From a checkpoint of a small image classifier.
Model: 2.41M parameters, 32-pixel images, norm layernorm, layers 6, width 256.
Training: 36800 steps, held-out accuracy 93%.
Data: trained on retinal OCT scans (Kermany 2017), 98430 training examples, 47.9 epochs.
Rows from block 2 of a small image classifier, named by matrix and row number. Rows with one number belong to one neuron. Each number is 128 + 32 x the weight over its row's rms, rounded and kept within 0 to 255. All counts start at 0. Numbers have three digits each.
After each neuron's rows are labels from the 100 images, of 14976, where the neuron reaches its largest size: "strongest on" is what is common among them. Only what is clearly more common there than usual is listed. The data: retinal OCT scans (Kermany 2017). In brackets: how many of the 100.
# u: gMLP up (value half) (model.blocks.2.mixer.u.weight, 512x256), inputs 0-127
# v: gMLP up (gate half) (model.blocks.2.mixer.v.weight, 512x256), inputs 0-127
# out: gMLP down (model.blocks.2.mixer.out.weight, 256x512, transposed), outputs 0-127

u.491:062119100129138116109117115131126066106120111165109088063115086151125123102101104134102145130101121110081170198117154121108072160083150167168143176114111098099143115145171173140091134156167087144129101070157139081150149141162079169155137213100156167112142151154215184095116167092185134126120134134127086163063119117121113205125139167097129176116138129182156153134081081127145087154211
v.491:135162087115152139094124099116164096158145067189146121104123162129099153130208120195163111110134097112133136148121126120143161081168079117220063101084138104160071108106113095118170162076159081177088096119126106075069171149143080125109105152105124084087141122166123098177167097131132112151136130122129155107132163132109173119134202100161153092147144109089147180158151126117117177092140
out.491:110181123084154137086083124152124125135117077164168113142135132177095106152170151139161135110120088124161107085122151141135185089182163075135076115099068083104148080082145100096101129093095114144125080112152057096085167133201111104169113162120123068100136092134091101072155089171101129154145139133130117081102171135123181185167133142107141124157187087134169173170110083114132160125131
strongest on: finding: choroidal neovascularization (75)

u.283:090057140165104118142129074117133115127100121108149114122136098153122148149131145130121106118118090144148139166119119113143111123112156149121150183137125139147169116132135137094144133143124137192107087113164094094113153081107092146182164189084162152112193174114151180128113140073155115150103095137108074172091122092151132183118133170089146143106183152135124191113115148102138133164150
v.283:113137122126162141138164172127165124127104064133070067149146107075187155133125090122121133161124167126077169147090137154101153106111121129120155131169141210137147155128149110151125098079186146103118072155093180210119092109093152142131136166088128201146159129152146152083130156134068066113129147158135107168136084120133085124135191146142088122162183157096137135092146181113095129072129
out.283:092108137134128155124098210073127116092117192131147132134160091185178074115104083090101113104126190094133118114123113106105168153103166169168134140121134114050136171137132165191089095097071166111156151073181143099119164181135138077115100121149183124073075103152138125123155118148082151109154128183143118097121114091138122135187116092037157189129115137148154136126113064168126101118185
strongest on: finding: diabetic macular edema (39)

u.289:176119180126104078192156088120082140148141075147062120109088126146162084112133133083107132142140116151152138137111114179122090152090153142061163126152207181115168098142142146112092112121084131147141145118159165095146084113139160150092121105171072158178106072122099139130054156148129131184065072158128155102136118161158140142143098199093091178165120156141152104144116147119143137157089
v.289:161159173165110068161148114146141142086133109151041156111102116142107088100153140095127105135186097110132105149091123156122099099098138135044129109109159155081091150131121138118103126119072096168182163126160151115144092104139196149078113087142101117180095082113086108084089163138151135193083082150140120176139123134166129191127116193137105164154145155119157136131116092141173164136091
out.289:156107139135099056127153123094119071122153142101139117087128099139138118093135084130082081133150142108108112116091125060101092153130102103067130085115091122123079106152114124119138118161154126143174150109128119167141150186104177146106062143176107119137162091148162145129162195121204140101097057135172114128123168136174109105140074130195142158096115145158148133187110089163149064130135
strongest on: finding: normal (93)

u.14:134149099151101127075139065159200140089099085192116145104082085157159123124072082146123198133114153096099127176115158113169032135125134130141131130142201139099069075175202123152179118087226140111131126127132116175118101108164104162132137127107063130105088184128126128165126135151170130092120147132100134098143156164150118156174133168110154186097131065095172078128050144153138103146142
v.14:154168171104067108110066122157153117094117146150060104149063107120114124100185099111132131121153094110133165114124141192094096123131100163163140098117111135168098182117133144133146120115137088139177193124131171126123098127115154108104149094164111138106067133099077095149096157169134106115124137137116149139104125154134106126144104129170075101117096142118165138109114100174115150149098
out.14:108155186095111122190118151095134131135138069137096094165149161130160160107120170137096133097163156166159112123111182201094083123186154109081100106106115108145115137112099106067069118123102137156132155063092134111120115190136115071151086118133138162137160091179177123094126169131151094183092080174168110134089145073174144153131126082120121153167187141173173139169110097134163123136071
strongest on: finding: diabetic macular edema (31)

u.374:129114147125073111124142125149153056109103079184082111083068155114123187093154138125070088185132138101125146160090158180101096148125136140164086096108130133150118090127141152098128117122122059167113089116124146137102120192187067155127128207123141127086123119128200121123065122109145108144102077119190139137141166175156142141122186121113119095161155118111179103140099098127159143183138
v.374:133191113096196120171168128148124120107189137150075148120111172069118119119148117172131094165129139170143128102153126180102165162127078073160115151172148137203145091150139133128129153114170077098115145192110143123093079160119155144112146143117107158148136111135103144157097133179078090187160130140125164126134086099153166067116194096167118098164120103128119136126163155073098155075162
out.374:118157137129066132165138151163186097148133057187092144126139160127130141152153171137140130146148125105088169121132179169085096112132169140122071112087149116109094100121093124094110086123093111138056111082124129166118084145180143103128099085162155112108105109123139097158135118149158129159107093122157150129124174105112187186138218107144125127165119104094186138138086072154189126148089
strongest on: finding: diabetic macular edema (48)

u.189:114061150141109137089120052157069152101063040196124146078074144107118148136083121082151136113131126151136082202109122127131100154120179138094094115153165179147103119207180167091147149139164127116113128121072163176118103091120143127153070108183118131122128140116094126200098144140123146112108129100097164138148093189127141117145080186145118075136099163059120083117142175105159129125057
v.189:124128120120114163161131117124107133145118056133122154109098186112081198138052179129127137166097157148101127148170139116140175135141203137102109179142144171155047130117148157118089176145140134097146109130065117139111078117119145126123088127125145143190184148107112122148087145129148120067164104144099160088142119131120139104152144197093105105179092111094113086182225162110110156106119
out.189:119146140147106123106172163141148094131127169162174104162159137110178113099124122179151184105130169090107152096108179112165081118106055129165127112092135112102104114146151121095189123101127127153063133138109107162086160113092100123124098126121158123038135152109151113141194127157148186076154111083149127163119129108122144130137157040156177201093164103100128131060104132175117122088114
strongest on: finding: diabetic macular edema (28)

u.385:125159136077120184102185144104158117137121161174140150170141127152167106138127101080065102110116139050187145102092140108152144110128129082139128130083089081109166121148112126115110168148099107109079087151129139154100189130094080154184144190140132118166111147162086145221152095118019111145121128146191136096116121106165078072152162062111173061088124110124167088165128114107112117119147
v.385:165120105132090159146126166175238144131104126108116164151165114130122162126195114124140165130155142113131070094110137159166181168161091124125097123140139160128112170079154109105138134036142137165162130145087104097060095148144125133137183110046111123096090150093129075082123049139102112151134113130108124087098165194162029095153135161155088184142181096144137097110162128145110177108088
out.385:141146139104184113127132131109102118119088103123133060107118128052092185134085076163117095141126115117131112133112175122085083101141092094103094133091105153154147099104158076120116103147187099097152103140133140157149127141117079133118095127097076186151195133100117154046144167142133064129165189100156127119125098153173193170144122147165145155122205105152127111186068161145089121142095
strongest on: finding: choroidal neovascularization (82)

u.197:142094159133092111133054107104105121106116125123104142174143122165102127152194076121063098122164152106148129120061114120134180112053128186089141103117190140138126144179129083102121170126075115177139117161147126092092130081122172167128117114117150127148098148084084112131119135115112129149074044156143134107138135090191120091149128152104125130156133196132164105185158149126130148158139
v.197:131129208095099161103116136059152120092093101169087133107074165151102150147161092137097092105153169092173145158074171181140138085058163152110144147074164149109101109130104124102077110099132079161157076132160174128097148120112118128112080138151159123133112117113093122086110136121117075164141063123161071175144098152211111156104106171120134099100155189127124081168166147152081163122139
out.197:139136093136153095152155108155106060162140109086132192098132099097109137133127162137136132142144108143116098088151162107132097088255083114069097088122116068122093134146140088124132161144126150121164162122120110126164136146104163179144127162109090104197169144179155116175135196104172107137087102131119110146156161094126131075092128080182144125094102117148147152107120111153175104136090
strongest on: finding: diabetic macular edema (66)

u.455:120103136122113162116104115150095097099117071194134164040114164150110090128178099148132180143107140111088112152120126108143084137119129136145055137143182121089055054170153124116163167060151125128088121107142089150129146111158123173073093145186096085118045148113115135168143151160138130150115094094076167132159172146086149156165109158160151123122111102095149086088114185168129099128105
v.455:141088159150107143138070128157087087109162129108097214080120102113107120177126129135073142141121090180081125123141140130160136139084136165056083159126137117121064125226175113134197159111069140158115161158076112107158148069151156160133125157167068117124070132098092071139085126131116138122101069147099091135120140116108148064101150144121139105131157142109173089073113094149139114144090
out.455:122121147110157114128187115160120115100148113175117145094110183139102119153130116065158127161052142122154118146136097138123189140142124142149094139150136171160166128137137126165043181128191108118143118097106162157139105178082191136094131101168135130123104060208165124198118114141102118155121123148092175123094154166082069124144119081145095111182100144115165146126134154083096094084152
strongest on: finding: choroidal neovascularization (68)

u.49:123131149124093059099128125088161034089077107133128123116113124163113153116160087122085097161151138113164152130090120128125112128145091157197131091133151082136148112126139153133141106113096073148144092136138123081133159156159102194093122220125173123096169135111179152124077200105161091143117086131161136169165149176137183155122191159143151042149145132103156172157145102081115189191183
v.49:152184118087190108152172119169138101090169124146106143124109191092106131109125125177113074190155159149155124120144113154100164116130103086147089157165164140183110075125144132133133180111153078094112112186112112150066090155103138165085142165119094125152149107128122166124117141169093077176164118133143170121164097075141189090124202093159131111165147084117109143159147149078093150060187
out.49:082089100171156096112191098159096102163169130092131115080119116167117091096092212126185156146089090144089143151162103103106120080164115171097151148130058179136132178107171119177161131158094168141188144110144148176203125175111202114126124049165136142106145081123129127120137107115131125068115169101151113108162153139064133170131127134120114140141091149136128137057077050165104067118142
strongest on: finding: diabetic macular edema (29)

u.313:143065109161144115136125089134086153118123096185088151098060090086097134091109117078148107190108094163116165204121093131092147153138131151090154074187129182184124170165132103158160114170135148108150164133123199174156070137188169135091147095158147195139166113121122120160072139148150145118070127158103152169150124128125164130154141109143065078166096150096162090114129132084165089153157
v.313:085147138151136158095107142147184105101120133147153118095124139144117095140185065182183138112152096089098085111140155142125112154044101099157048107106165063094110075117160134102168113089123087113097125137147080147078150123132104119155133136101126055104096149107101103149162119177114147112143147091106151173124177132078176148160118122194151133069150065081131159104106146152105162122125
out.313:123118151127150132137130134101119165135130130146075129109120141144144180076113128155138103110079141199169121155124074162153140088135159066093158191138109140175167159147091146128090118149108092135167142128058164073156135156151137117132107151159130170155138098126109097118084133105102075119101105141144090061153132101138116108104103162113113060154135186140121102133174133062064175157145
strongest on: finding: drusen (27)

u.349:144064139120110080104139133118120056091078095160103112123097113154118177068125105144036098176120161096129157146056131137116094109122116172127142119134111134137146080137143154136145094136133092147095054141156140172065141157152083164145107187120105146083105156131154153147107156099091068173109109106220119140193099127169132144122174121143152113153129164124132108123090122131151127208144
v.349:143182124099190122173175116170135118103188144142094163118107183071130130142116151187112075185149144170130112111153115161120168120130090099124099156164151146172136070136138145132149167113148081093086146191110121146071068140111135143116148148113082130145140119126096131151105133173080101184156127121133168127160097055134189067118204081163139105165144075112100137122149143076113159068163
out.349:105134113143136125104121113162144081131088136107136188120112102114090099154133100118143137145109057100092173125148176148086111176188129158111103047105101081102129119115161137151135143146087096082128118112190133131169122141162136150146148108131164071148141144125157154144133141099197127123118158091147158172208146123090193183093160138163128124112069106097165155102066098186190125166134
strongest on: finding: diabetic macular edema (85)

u.490:121132124148123144110069062165141169176150133131153124133147184080083144148110147149164133089101136168165119131144153185079107134136163064116123178137106144208114141162062105068140181133094150192116097154089075084107125094103145107133148086157160074159110108088104106105156079121164144130094112071136138090162159148112180131091093131143106103103112156100106115150142155113156135091087
v.490:141118138087111166095132174075086071116060094129123089119084101198110135145138125090096149169122112107124218122157161160107135103175146175180120122098102085072073112122149179175102100111213144099121122081142177148143125158113089074157105136141154119113125109198153161175090157117133125117176148177116119171093090173096072146132139121066111110139101151158156110149172141177113124161129
out.490:188107175149111120129162074073084166083120112152118103133093119131093180096085126087073148130132153154173137164084079106123168117115136149122167151165155193148098150165119185151134145107187155121088105218089152105121103079136172162147127166149092152164109140188137134191083122112051089130111109126138103098120066191160063115104156163134116090151132191099066137115168171073123175100137
strongest on: finding: drusen (25)

u.45:079146130124135101082153076145117019112131081153098083103066151162085149105088105173074135153170136093129127153071147134112087124104173133118133100100141109132100072150163148091077177167129077158123074139143124166105160148170087199169125218104113123132152126124179174125090143085130107130089106136200122131137153143164151125104162139116127117093183147110139122164069141134158115169130
v.45:134188100107186108190157152173116105076223136136080196108118177088101121138137146177123114170144133168105102088161112162140182179119067087118119141160181142159120084163158138131133165100154096099124155197105128147107084161128174136094134146124098128133098113105106103140093102170078108161177107152115162120147096085141172058112204092163143111162105088111109106106170143086092145082152
out.45:154085125139079106185130135136167116150146108101130118108127106173150095133166148122121098149136170144136149121134174132098092132074101135089130140170099123154124144087113087152142071148127179123201081120154135151164085210047187083097132089155152147102138128109105103080140136113223081177087116109147129139151153093144106172149095190151134151155022129171106160155133111162107104133132
strongest on: finding: diabetic macular edema (58)

u.365:126074141122076130164103082122130081122118092145097155056063137144107129097165120147074104141076139149131165184098142142113135188096161107120143161137121161128091077179159132075134148092106118170128096130147116091106143142173114163125129224149126140103143134108176125099077155064153092190069034116132097106126135140162140183104143190097123129124147165092166089116130107121120122176183
v.365:125185111088212098152159101144073099126169187101123181138127163105110131137089170170103125187161124197114128081183101141127160077176093155124122176162117105152134109154117169167151189132143131088126174176119094113143085116100146138094176135123068120172137125129121143138080162158114098132171140147105141097138081075108140042101136098102138115161100111176078154121137138094090147073122
out.365:134098110127134085149119117121122072145172161089147093086126144207108091139098137104114126150058155179104106116194105084112163202126098081084141146183097112123166128168181108199047133172100143080186132135121133077185130199121201138108122153124141124129149063148184102120121143109161120108101093151152119068142168115097134131141140097106099139144099147208127116109106089131089056077197
strongest on: finding: diabetic macular edema (91)

u.430:035180097180149073113118141136165109147174131123146093101128103139140099157108155184193174132089097113111148130144097093149066083156099128180106143129149110127092123127136076155158149135120118167105144115138128165162164098153119130129122142090121156030133099131223159108148128153172142071136167116102135119117188157088169151142160126104154152122182083086155186093045086128124089131125
v.430:162123138129126113149169117110104148153093068182101118062100152157098146090130127098153132179093171153150151152126120153075102131146143119114124169174122172163132129125102170134137088098196111117138103122103152090122080143151155136121102094178127142143114065149113109128072127169121108136113099124135134075149107156118096129156095168134081103176064159122121066160173200081111167122104
out.430:144083148130099146113080156097091157171152149155102043109131100183184150073133134149143111090122145180082160163136088122143143131073145119129165182148112178151149141175098157112084073101109152209122123093085153075134133128159119082139112173132177151107154097116138096081103137085141122104112061125124054107059125133119105138141141170079103106155115178180135101099155132085092144073128
strongest on: finding: normal (80)

u.259:117065130166109138136117099109117163164140123196092102138115083169140103147095112125130077151094051134103142229105122112106138155097161126092143080172156106139171146155134134153083099186114160134146138086164168190188078159134166107107123096190174145117128080140110149190111119136097170110068120160125117123151138072141182134186139087142093131141080154153117085165134163115182053176136
v.259:127127115128137100109111135136095066112120154050162130126142167150074108191153160140101131191123133157167123074205139153116101103219121141169071132112109088144160093113109137139170166125092127115125130130162067057154145134123088117133173139110086079118131125143182111083056130125170119110141158123145174105128178159087167111107138122072156101134122091177126197162074091138102143190127
out.259:203091032175111166152084108219124163081099148143139159159136101157156117134113164104167170116100175155131121140144090097123189135145113114124117152170124176170159163138150133136148213101176161122101115164095122099107136116092132101109159121110152118083147114118115100184132091119132134147118122118088160062141113122084081112138118161119125156185074131109080129122180130117111166086176
strongest on: finding: normal (78)

u.454:145154197082100160110178104132112110095134128148132153101090219116056172141174111081131089139133094124177148107138143194094175180133164146178055128099117147166104121121087171057107157122135060163140110118115135136086117161125139123111132104167156073119149064091106123178087098172163122162151055128120145161112124182137171100123128126150110069110118135117155141182171113138148180120122
v.454:158173028137142097149114086168101145205168112175055150138100089146119094080154109155141138163170093129135132141123096125061106105160111103148116099144153100164084144134127136151103178116134145116125149131164135104164092211177175133064144093134094139161080101147147147187107173160133143164110119168124172039158143111130146101153133101117083145151065114111126102141110134097135108140093
out.454:118126117155159115128207090109135126153117053200121159120131170140083142116142089097130142161110141125210150142086128133147097074157133059168118129140178115130115114084167119159080161153170115127168114131112142137164120137120108164034132141138107149138194111163078140155109147143139144134138114135107153180136177193118118134149125123151128084101137114108143111211168186068095103170094
strongest on: finding: normal (83)

u.83:130102167141119140131125105161120127067105084155100094034052147156158102123121147127149135160200173108088082121123129164146097135103143100124092086140183132103083045142164141094144160101101104112123146150129111184115093144160122138074114139186131090125100145123136109183093132154123126153102095088115163114181170136128133163152100168167139123124097094083122111097125162148128172128095
v.83:148107083098054181152130167127196161150100150092102163176177052127140136123175089108115136108132133102108114104104155128140134180132096162113157122148129127126160212114139132108132118092151146140176142133125122119118108144135112133174184105077140165136112220098093110064137104140115137138126127143090109123049102144197022145149117137148080187107135131190139087118181171157112120152117
out.83:100141099158183159111143093173110078134089156094161116109113142106098113156087105134163160158121068080073156114170175107110114140131080150146094103117199099105124118106204118157161184143126091074094143153170124133160126090122106154138150102086122099085161135122143178144150179138133135075174184097111171179177155123062209113131160116164135166089154076116116148094074124188127090108165
strongest on: finding: choroidal neovascularization (64)

u.145:102146093104126155125177124168133083092145136189105106098084125132110109106119136198106102159129173065119137146097165136116097100118132111135132107112125096109129078143125168107099162122126091111108096129154125187129143202158073156128160187142128115103114177156130128159134130106086106189081141088186124127170132059113129165129195064158151111093112089102132123104075111133143079145162
v.145:088136142176096129137117138134099155115164165085098197162130118142140118103181163157103147098153094138114140097132093137152144126096091140103142197092138157122063165210130129085198144107083148181134170180147113132115105067092191127153122077110112144116087200022138119118105116139118137086139096150114112093103131103171069073139135164106134135121168177064168091068146110161106119130116
out.145:090111126193134060057143130067163120128097147114172096186147077117124123127139070150083130128175096123184115134082104093143081115106077138199130113121102063119176088126166172148167072162125101132099140138157125143134150119090101140129110153092096135094148160097182153116144167139164220099133158107165129162135114097138167164154114081147173145117205117144094176183089158121138131172119
strongest on: finding: choroidal neovascularization (59); finding: diabetic macular edema (31)

u.411:122125154125126137099099121085115116130144133107175113082117171126096146152149083156148155088075114186108144116177148156102136188121099131194162170149116139171174117144081163109124130142173157131176071100119143102134161119086104092141145121127158114163141100121155101123118147105191123106154134121100091181121065185084096106064085158171114109083084178151080124123189162132086168100129
v.411:141146082152103157084171122157141119112107140073157144142128106154128117162131152126124190139172112072115128080117107083149142102166139135150132112054113133063069130124131155137195121116131170108088100159125070222114168092131147123138143121143109075088131176131124102157145081129101135058154173111172137114147138147098083115134153143142173163089105126065077133121109113215141116122118
out.411:071103140139181156175152127147159099119076098143157202138145118123132099116110108100131179150190129096111151081162205136085099132149119176125090052122144074073079129074158121133164139117077129115091131100179102159141081152161113147119131077115174082098130159117117169136176139139150176124130117169110164165149158088112162163145101111154132198125145081119146124132075108219175091143116
strongest on: finding: drusen (38)

u.290:111142137140142116108142099120119158162154127132156082165140130165179111140069211164161142107123112112176143173132134126132064058153195149144136168104116138128148092102124126101097140140124146166074118081152107119134140092097114087170112116138127136023144084179164195129157120107129143110125170090143108104107128096113141138161114145058153175125125098125110167153047062120145101128103
v.290:110108186123153154114184148120150135106112095156150105098119152073132179100096125115117088119119153143143111165128164182127085154111144099115167170114104160131180104138141162090152108123131085114078050108105181151062137123079058094205105152148114158133125137187146170135136129103086110174143134095196087149152033104168115160054117114153173152133167143142127125124108106124173135099121
out.290:160121164125133106157105148076151116133176169144087095101126133146175132153110104165107065140170128156075065189090097096105144115040123159140106132130186164110143101169094151150097078132139110154124159112141152124172127143168137130103102151100107145092140090129135107091114187097113177134119104140107097169069092119146148077142151117084127129113165151168077095155123153128092116100107
strongest on: finding: choroidal neovascularization (84)

u.406:129147129143100136167156168161187142134157174115108119158129089158218120106127169103135152144100169090159147094163088182145098146153096080129148130126121110137129135146113124118084136106132107107072150136155116153097131166118085113136177142085117123094060176157166142143127063088085123126124141166111189068130177110152075090086137092066139176136112084126155041085084096144117116171105
v.406:151129117101071199071050124129173149124071154146098137152084076153131144144114112100126131117151088042095127165123176150076170121063184149117087072080125104122131150148130166117093181141115093144095141109148137069122127133170116104161139110104169097111107164162101126126117147082112165066148149104136170096089159133124090121146133156122073111103112128165160091155118117165093150106124
out.406:101146132171139102163204137135183120141144086140131196099176127165106137166170094158170100122183081124104097117133150118097066088124129098110051082126154112090078094103088127104114093117129118165133132088145092140144106132125188091125081094120111065130128093173082107144160142162185143166092081138143129193096176118116112091147104162160149138107091130133135183138112108152185173135045
strongest on: finding: normal (86)

u.297:092116140093174114159121174147135105138143155118078099131128113135112155101131124132100121167079149094126158094100125154082171114122124090139143152137074105149146140139122067131115094131143105136092097169177133173055138148155117147163153149097103168164114189118154139113130147084052044163093092133167111097159120080146112104123226089138122126127166147132211056086146194133112121137157
v.297:109161126141153152137133126107212146131146125147072115106033104116147099084127125171173119122151086119098161128142155198075128160058108059126100138123130102089049092135172152157195110106145071115101178148116192116113113122148133088133124104139102122109140105125091173144145162159093142136165098124122127144128095124146161163104140141156108150131165115086125135093135142148105164082139
out.297:107130110171095106113174152077164091146125095124191080118193110214130113119156142149126129090150144129105121120126121075123090103141110146136123103117078110072085148126083163156177095105114162150126106064098099157097156153097164075111079111154141100142157080144159129161202117176175129119084096140193080123127166093095116182179139093166154177144161166131101180106118118168182119066149
strongest on: finding: diabetic macular edema (31)

u.271:141074095123088114143070120111098130175110118130145155184197087125172115155139093122086148092083151115139134154056113068161110118109158185096162128157161113134153145115109083139116103124149175117113137119144096090165182093117139170128100182122122154128110163129105142118167116114128153126088117152052135135112136119136110104141090147067150138137091138153116080147153167074142104181087
v.271:165093125118126185127100125132075148213079124105128101116105128092111166115092106084156127150092108124089165121156181154021128143108185130118117113129103142162132152098124134099090118180101151119100115093106135121152113126151109097145162089134157139166220139179111123134114172086146145059123147088124154139127130168085136095107094150137047123107088134157124102135149137153121122144086
out.271:132163119143064121162090120165162148181196116116144065160181101181153164112175167105139076112129086139144129114101106158098149196115141134098100073152141097158121144088087111117080091122106100144089133125128088093123115174102152093178137144099191106132100110185162104176138108134123151186094076132131125171079178159131138152144134079123122127160093113153148179145128104076175126120112
strongest on: finding: diabetic macular edema (38)

u.431:136115161138096113090145110163143050106104088189088090117082139171135146042147099143080082157145129081135148162062141155131095142079133101137120111108152123152123093160175150067116123112111066162127071155138111174087144147147083187123116214127154109083122152108160160125091125096118112131084051131172112139160153145190141159128147154111128107130161130100149078169099124117144142172129
v.431:149183113095187105168182119162137098096181146136094171104101184087105126135128135191118090187148147162125124100156119158123165127144080097140105148162154128168122068132150132140151164103153078094111141185115116134085083158122147155093150158117081121138140104119095123147102132176095082180159111125135162122160107070137189075116206087190148114160137077114112147128148134081098159069182
out.431:121103084128141072169156114175090094150147083107139104086139148154147104099131160118136133135112130125150122110141134097117071137131164082048137122130112154144119086111136076125088125181091135124154076111139109148147135197097204124116094122182116127133156074137191151081155133107192083124075133109186130083148191097127145204142102191132147169155085133135126154145064058156170064126150
strongest on: finding: diabetic macular edema (80)

u.348:098063139131111141121048103156098085087114076155114119094113115089100141096186117157102149110140105117142108159078179173073101182052145105137090148113154118141124113160167115066116110135145102193098071110156111136073151105159130139165127180091135169094127170123168139101113152076149138173108094128121090165092102144163122168105123173137117166107161186111128090089124161149158100180110
v.348:130133179114151091111157122123113101108137182109105105115055137119074144096122110162088079133142082119149158090155139205129121125123086071120178152092074103166132119145143131127151143184140061147124135157152174169077145155099105111141152133112063130149111120127164184132103115102090057129153110159201103121140083139160092047034141091169150127102154160132132098092119112153098113145119
out.348:170095157132162140134115102118155042131071163073162143136109132171137130124126091078127174162065171133161143068196149151137120140150077101152127189125129095154172141134184106143106135137130126114151111164122080098133123096102073154092177147064134136124210143091142130116100162105174080093176112149087138147082131178081125155102187179128104123147150126130100111128160150153053130169185
strongest on: finding: diabetic macular edema (59)

u.473:152107131157147170133130071159116108148097118132038156083046057099122124145104107094105117177117085133082168193113111132087146118111180158074151096163106160130128153164121166145098156164121113123120141118108178107175115114208099191147177142119138146157151135157145123125045145076109139110057126150118122148151116109116111126092157177121066079142148184123118097110120123108166122137134
v.473:060098159079117132157147109105151131107097151120070154072053077136119180155153116121168146106122123127075216123154180177135090164169119149103180103134096078129065165161130146128094137084180109140129140075112181125130110173151121111160154131157171138127111181163101114157085178094122065133123123120106080156119142095138084163078108123205106119078090148099169141075155113157113136121121
out.473:107177117061128117161088156176152103130144159134080140138087109082108136169166197128095177159092098106109143107139125167164168097167111139114115164054094118154172091132128117100138120133118089142089127166133135164105154142196106166130134190123099159108057191087136100085099064087076089122146173143102133094108148097149170172072198098084143095179162102104134102106108137123073142174142
strongest on: finding: normal (94)

u.347:155076134159065099130104130144112165093091148113137153125144098127119141086114121085120131181127139175130108150143118155110150195120098150070188072180144155187153154174141138132163070100108154114133154146098148110134081152140164122123136101134155137130102150124134068123088122118109146061102130113122159108219171133107129068137120114111098092150080122124155026101149142103119111177137
v.347:158131156122114149126139118137113093137100150136056134123057112109139106070133086093088138158101152079158201103133120197141104141148110085156153153096122102153127133149121146113076170193132101135115135131170153118100155173132026168099188224100153155168122169165208166188062129055136087145097140184132146117086140131151074142062151095111107099075171119106170092113114110130102098192134
out.347:162150153114134130065116103140083154111097194147106062164073138149086076110149082116083168158155100117146217134117111140175153121072107172248171134139144121128129137122187173164169143103100080072091132195166153116117113072139117193090205097126104117096085164074149146085097107137072117103146160147106125144181090122124158069104137126121122119119165122093115114098129167107111145117165
strongest on: finding: normal (93)

u.354:074103137107124085142108090118088038115101093068140114157142127178094151211120144164108205117163150159136128088135125102160123087209162218105141163114106127138103151115134116134125139099180200114192114107155087119126152109094164129114115163131099129117114145080130122096105115095160050125129155196077105117091119106131103111111093179120151168122110174132091156154143147176099158191089
v.354:098107176062149137105136147093114136109116104117145114103136160089050200100160059148137101082114139149140120087129212165122086163109125080145155153081086134145131151107109114078142097148150106165144073109103159135077176142107122090165089115139132163142148129123113133085149167115121081153158126106172074148115042157160121135069080122214163127070151198128138123107157156168125140118110
out.354:148160131112163144135079172146129200174147094148143089172135124075153198163140184145099093119188108152121062125121136122139136106090084127122094103104131126167157058131106162065107108173164110114105138141101090191084086131152075067141091156084085154119158159115144082099141131133121153107166177102103131116100117122164116084164157111153129100183200074116064106128119191115105141129045
strongest on: finding: choroidal neovascularization (77)

u.215:196087107144128137143102146126117142157142159109067127139073050103146128111111161083106072170114090137123154155120092159089177126124114142064172128155117181168182158184121144162132117183063143173119153156146181118160095138142115117155173115112140184144150160131156160109062145087087137132111106152145126095133071125155123124130177106062053067161137184163137080103130144099116107154143
v.215:153079095155139143109133136136143155135132106180087140093093058135137130149123126093131094165152065140106112209089111141061170116127148136118144058144094167128143171118097151139123108142146140182095133083138175172166083163197133111154137102105145156123138104200130135138090122079091148137080147160139130146127058150123113126130172104102063124158144225162132121113128117141173098126097
out.215:144104124107118186166149145143149084138139087116167157098180165183184187168111175170162060123179178132078085103153186130094114161146132132109067114128120114099060115106106131100143114104159153130151126081087074147124100165104091056122096144128168086099170085149136107146165114152167169154131067106110132155087139136118125101148097135166136167118101116132105127159134117167152115069088
strongest on: finding: normal (84)

u.444:130153154110165115071109075162118122160166171134147153161137169119098143078141096163123102122109134153190097135127123159083105120095146107139107167150080140219173109135079131057095156173089116212096066132108058122075176124130086167146164149157121102137139117111127146101112126076141126120086079087140120116129138141124151086096115120115096074102164142140097105145114124068121132114115
v.444:087149125131163074118154074138145127141123210068121183140139152127111178085139126149136052180138105170163112092161056109090165117121122141119103137165090117185121128115075157099159184132093070157105146171158070130086150130129116187078172143083125097128182163057138179039089160131163132137155087078104151160139156118144175121080103154128092107110151129132099184138144130060104181123155
out.444:127142115106144130149116156123175088145090127143090178102134086126168087145156107142154194131123102095142167119122177169125074135154127129124124134059116063071112112080137111127135092150095072132074093098201128117135173122191079128117121134068145128108126169119105204100145147117159105116191174157130132166169096106137193192078177143100163145097086126122152105117113096190133153218124
strongest on: finding: choroidal neovascularization (61)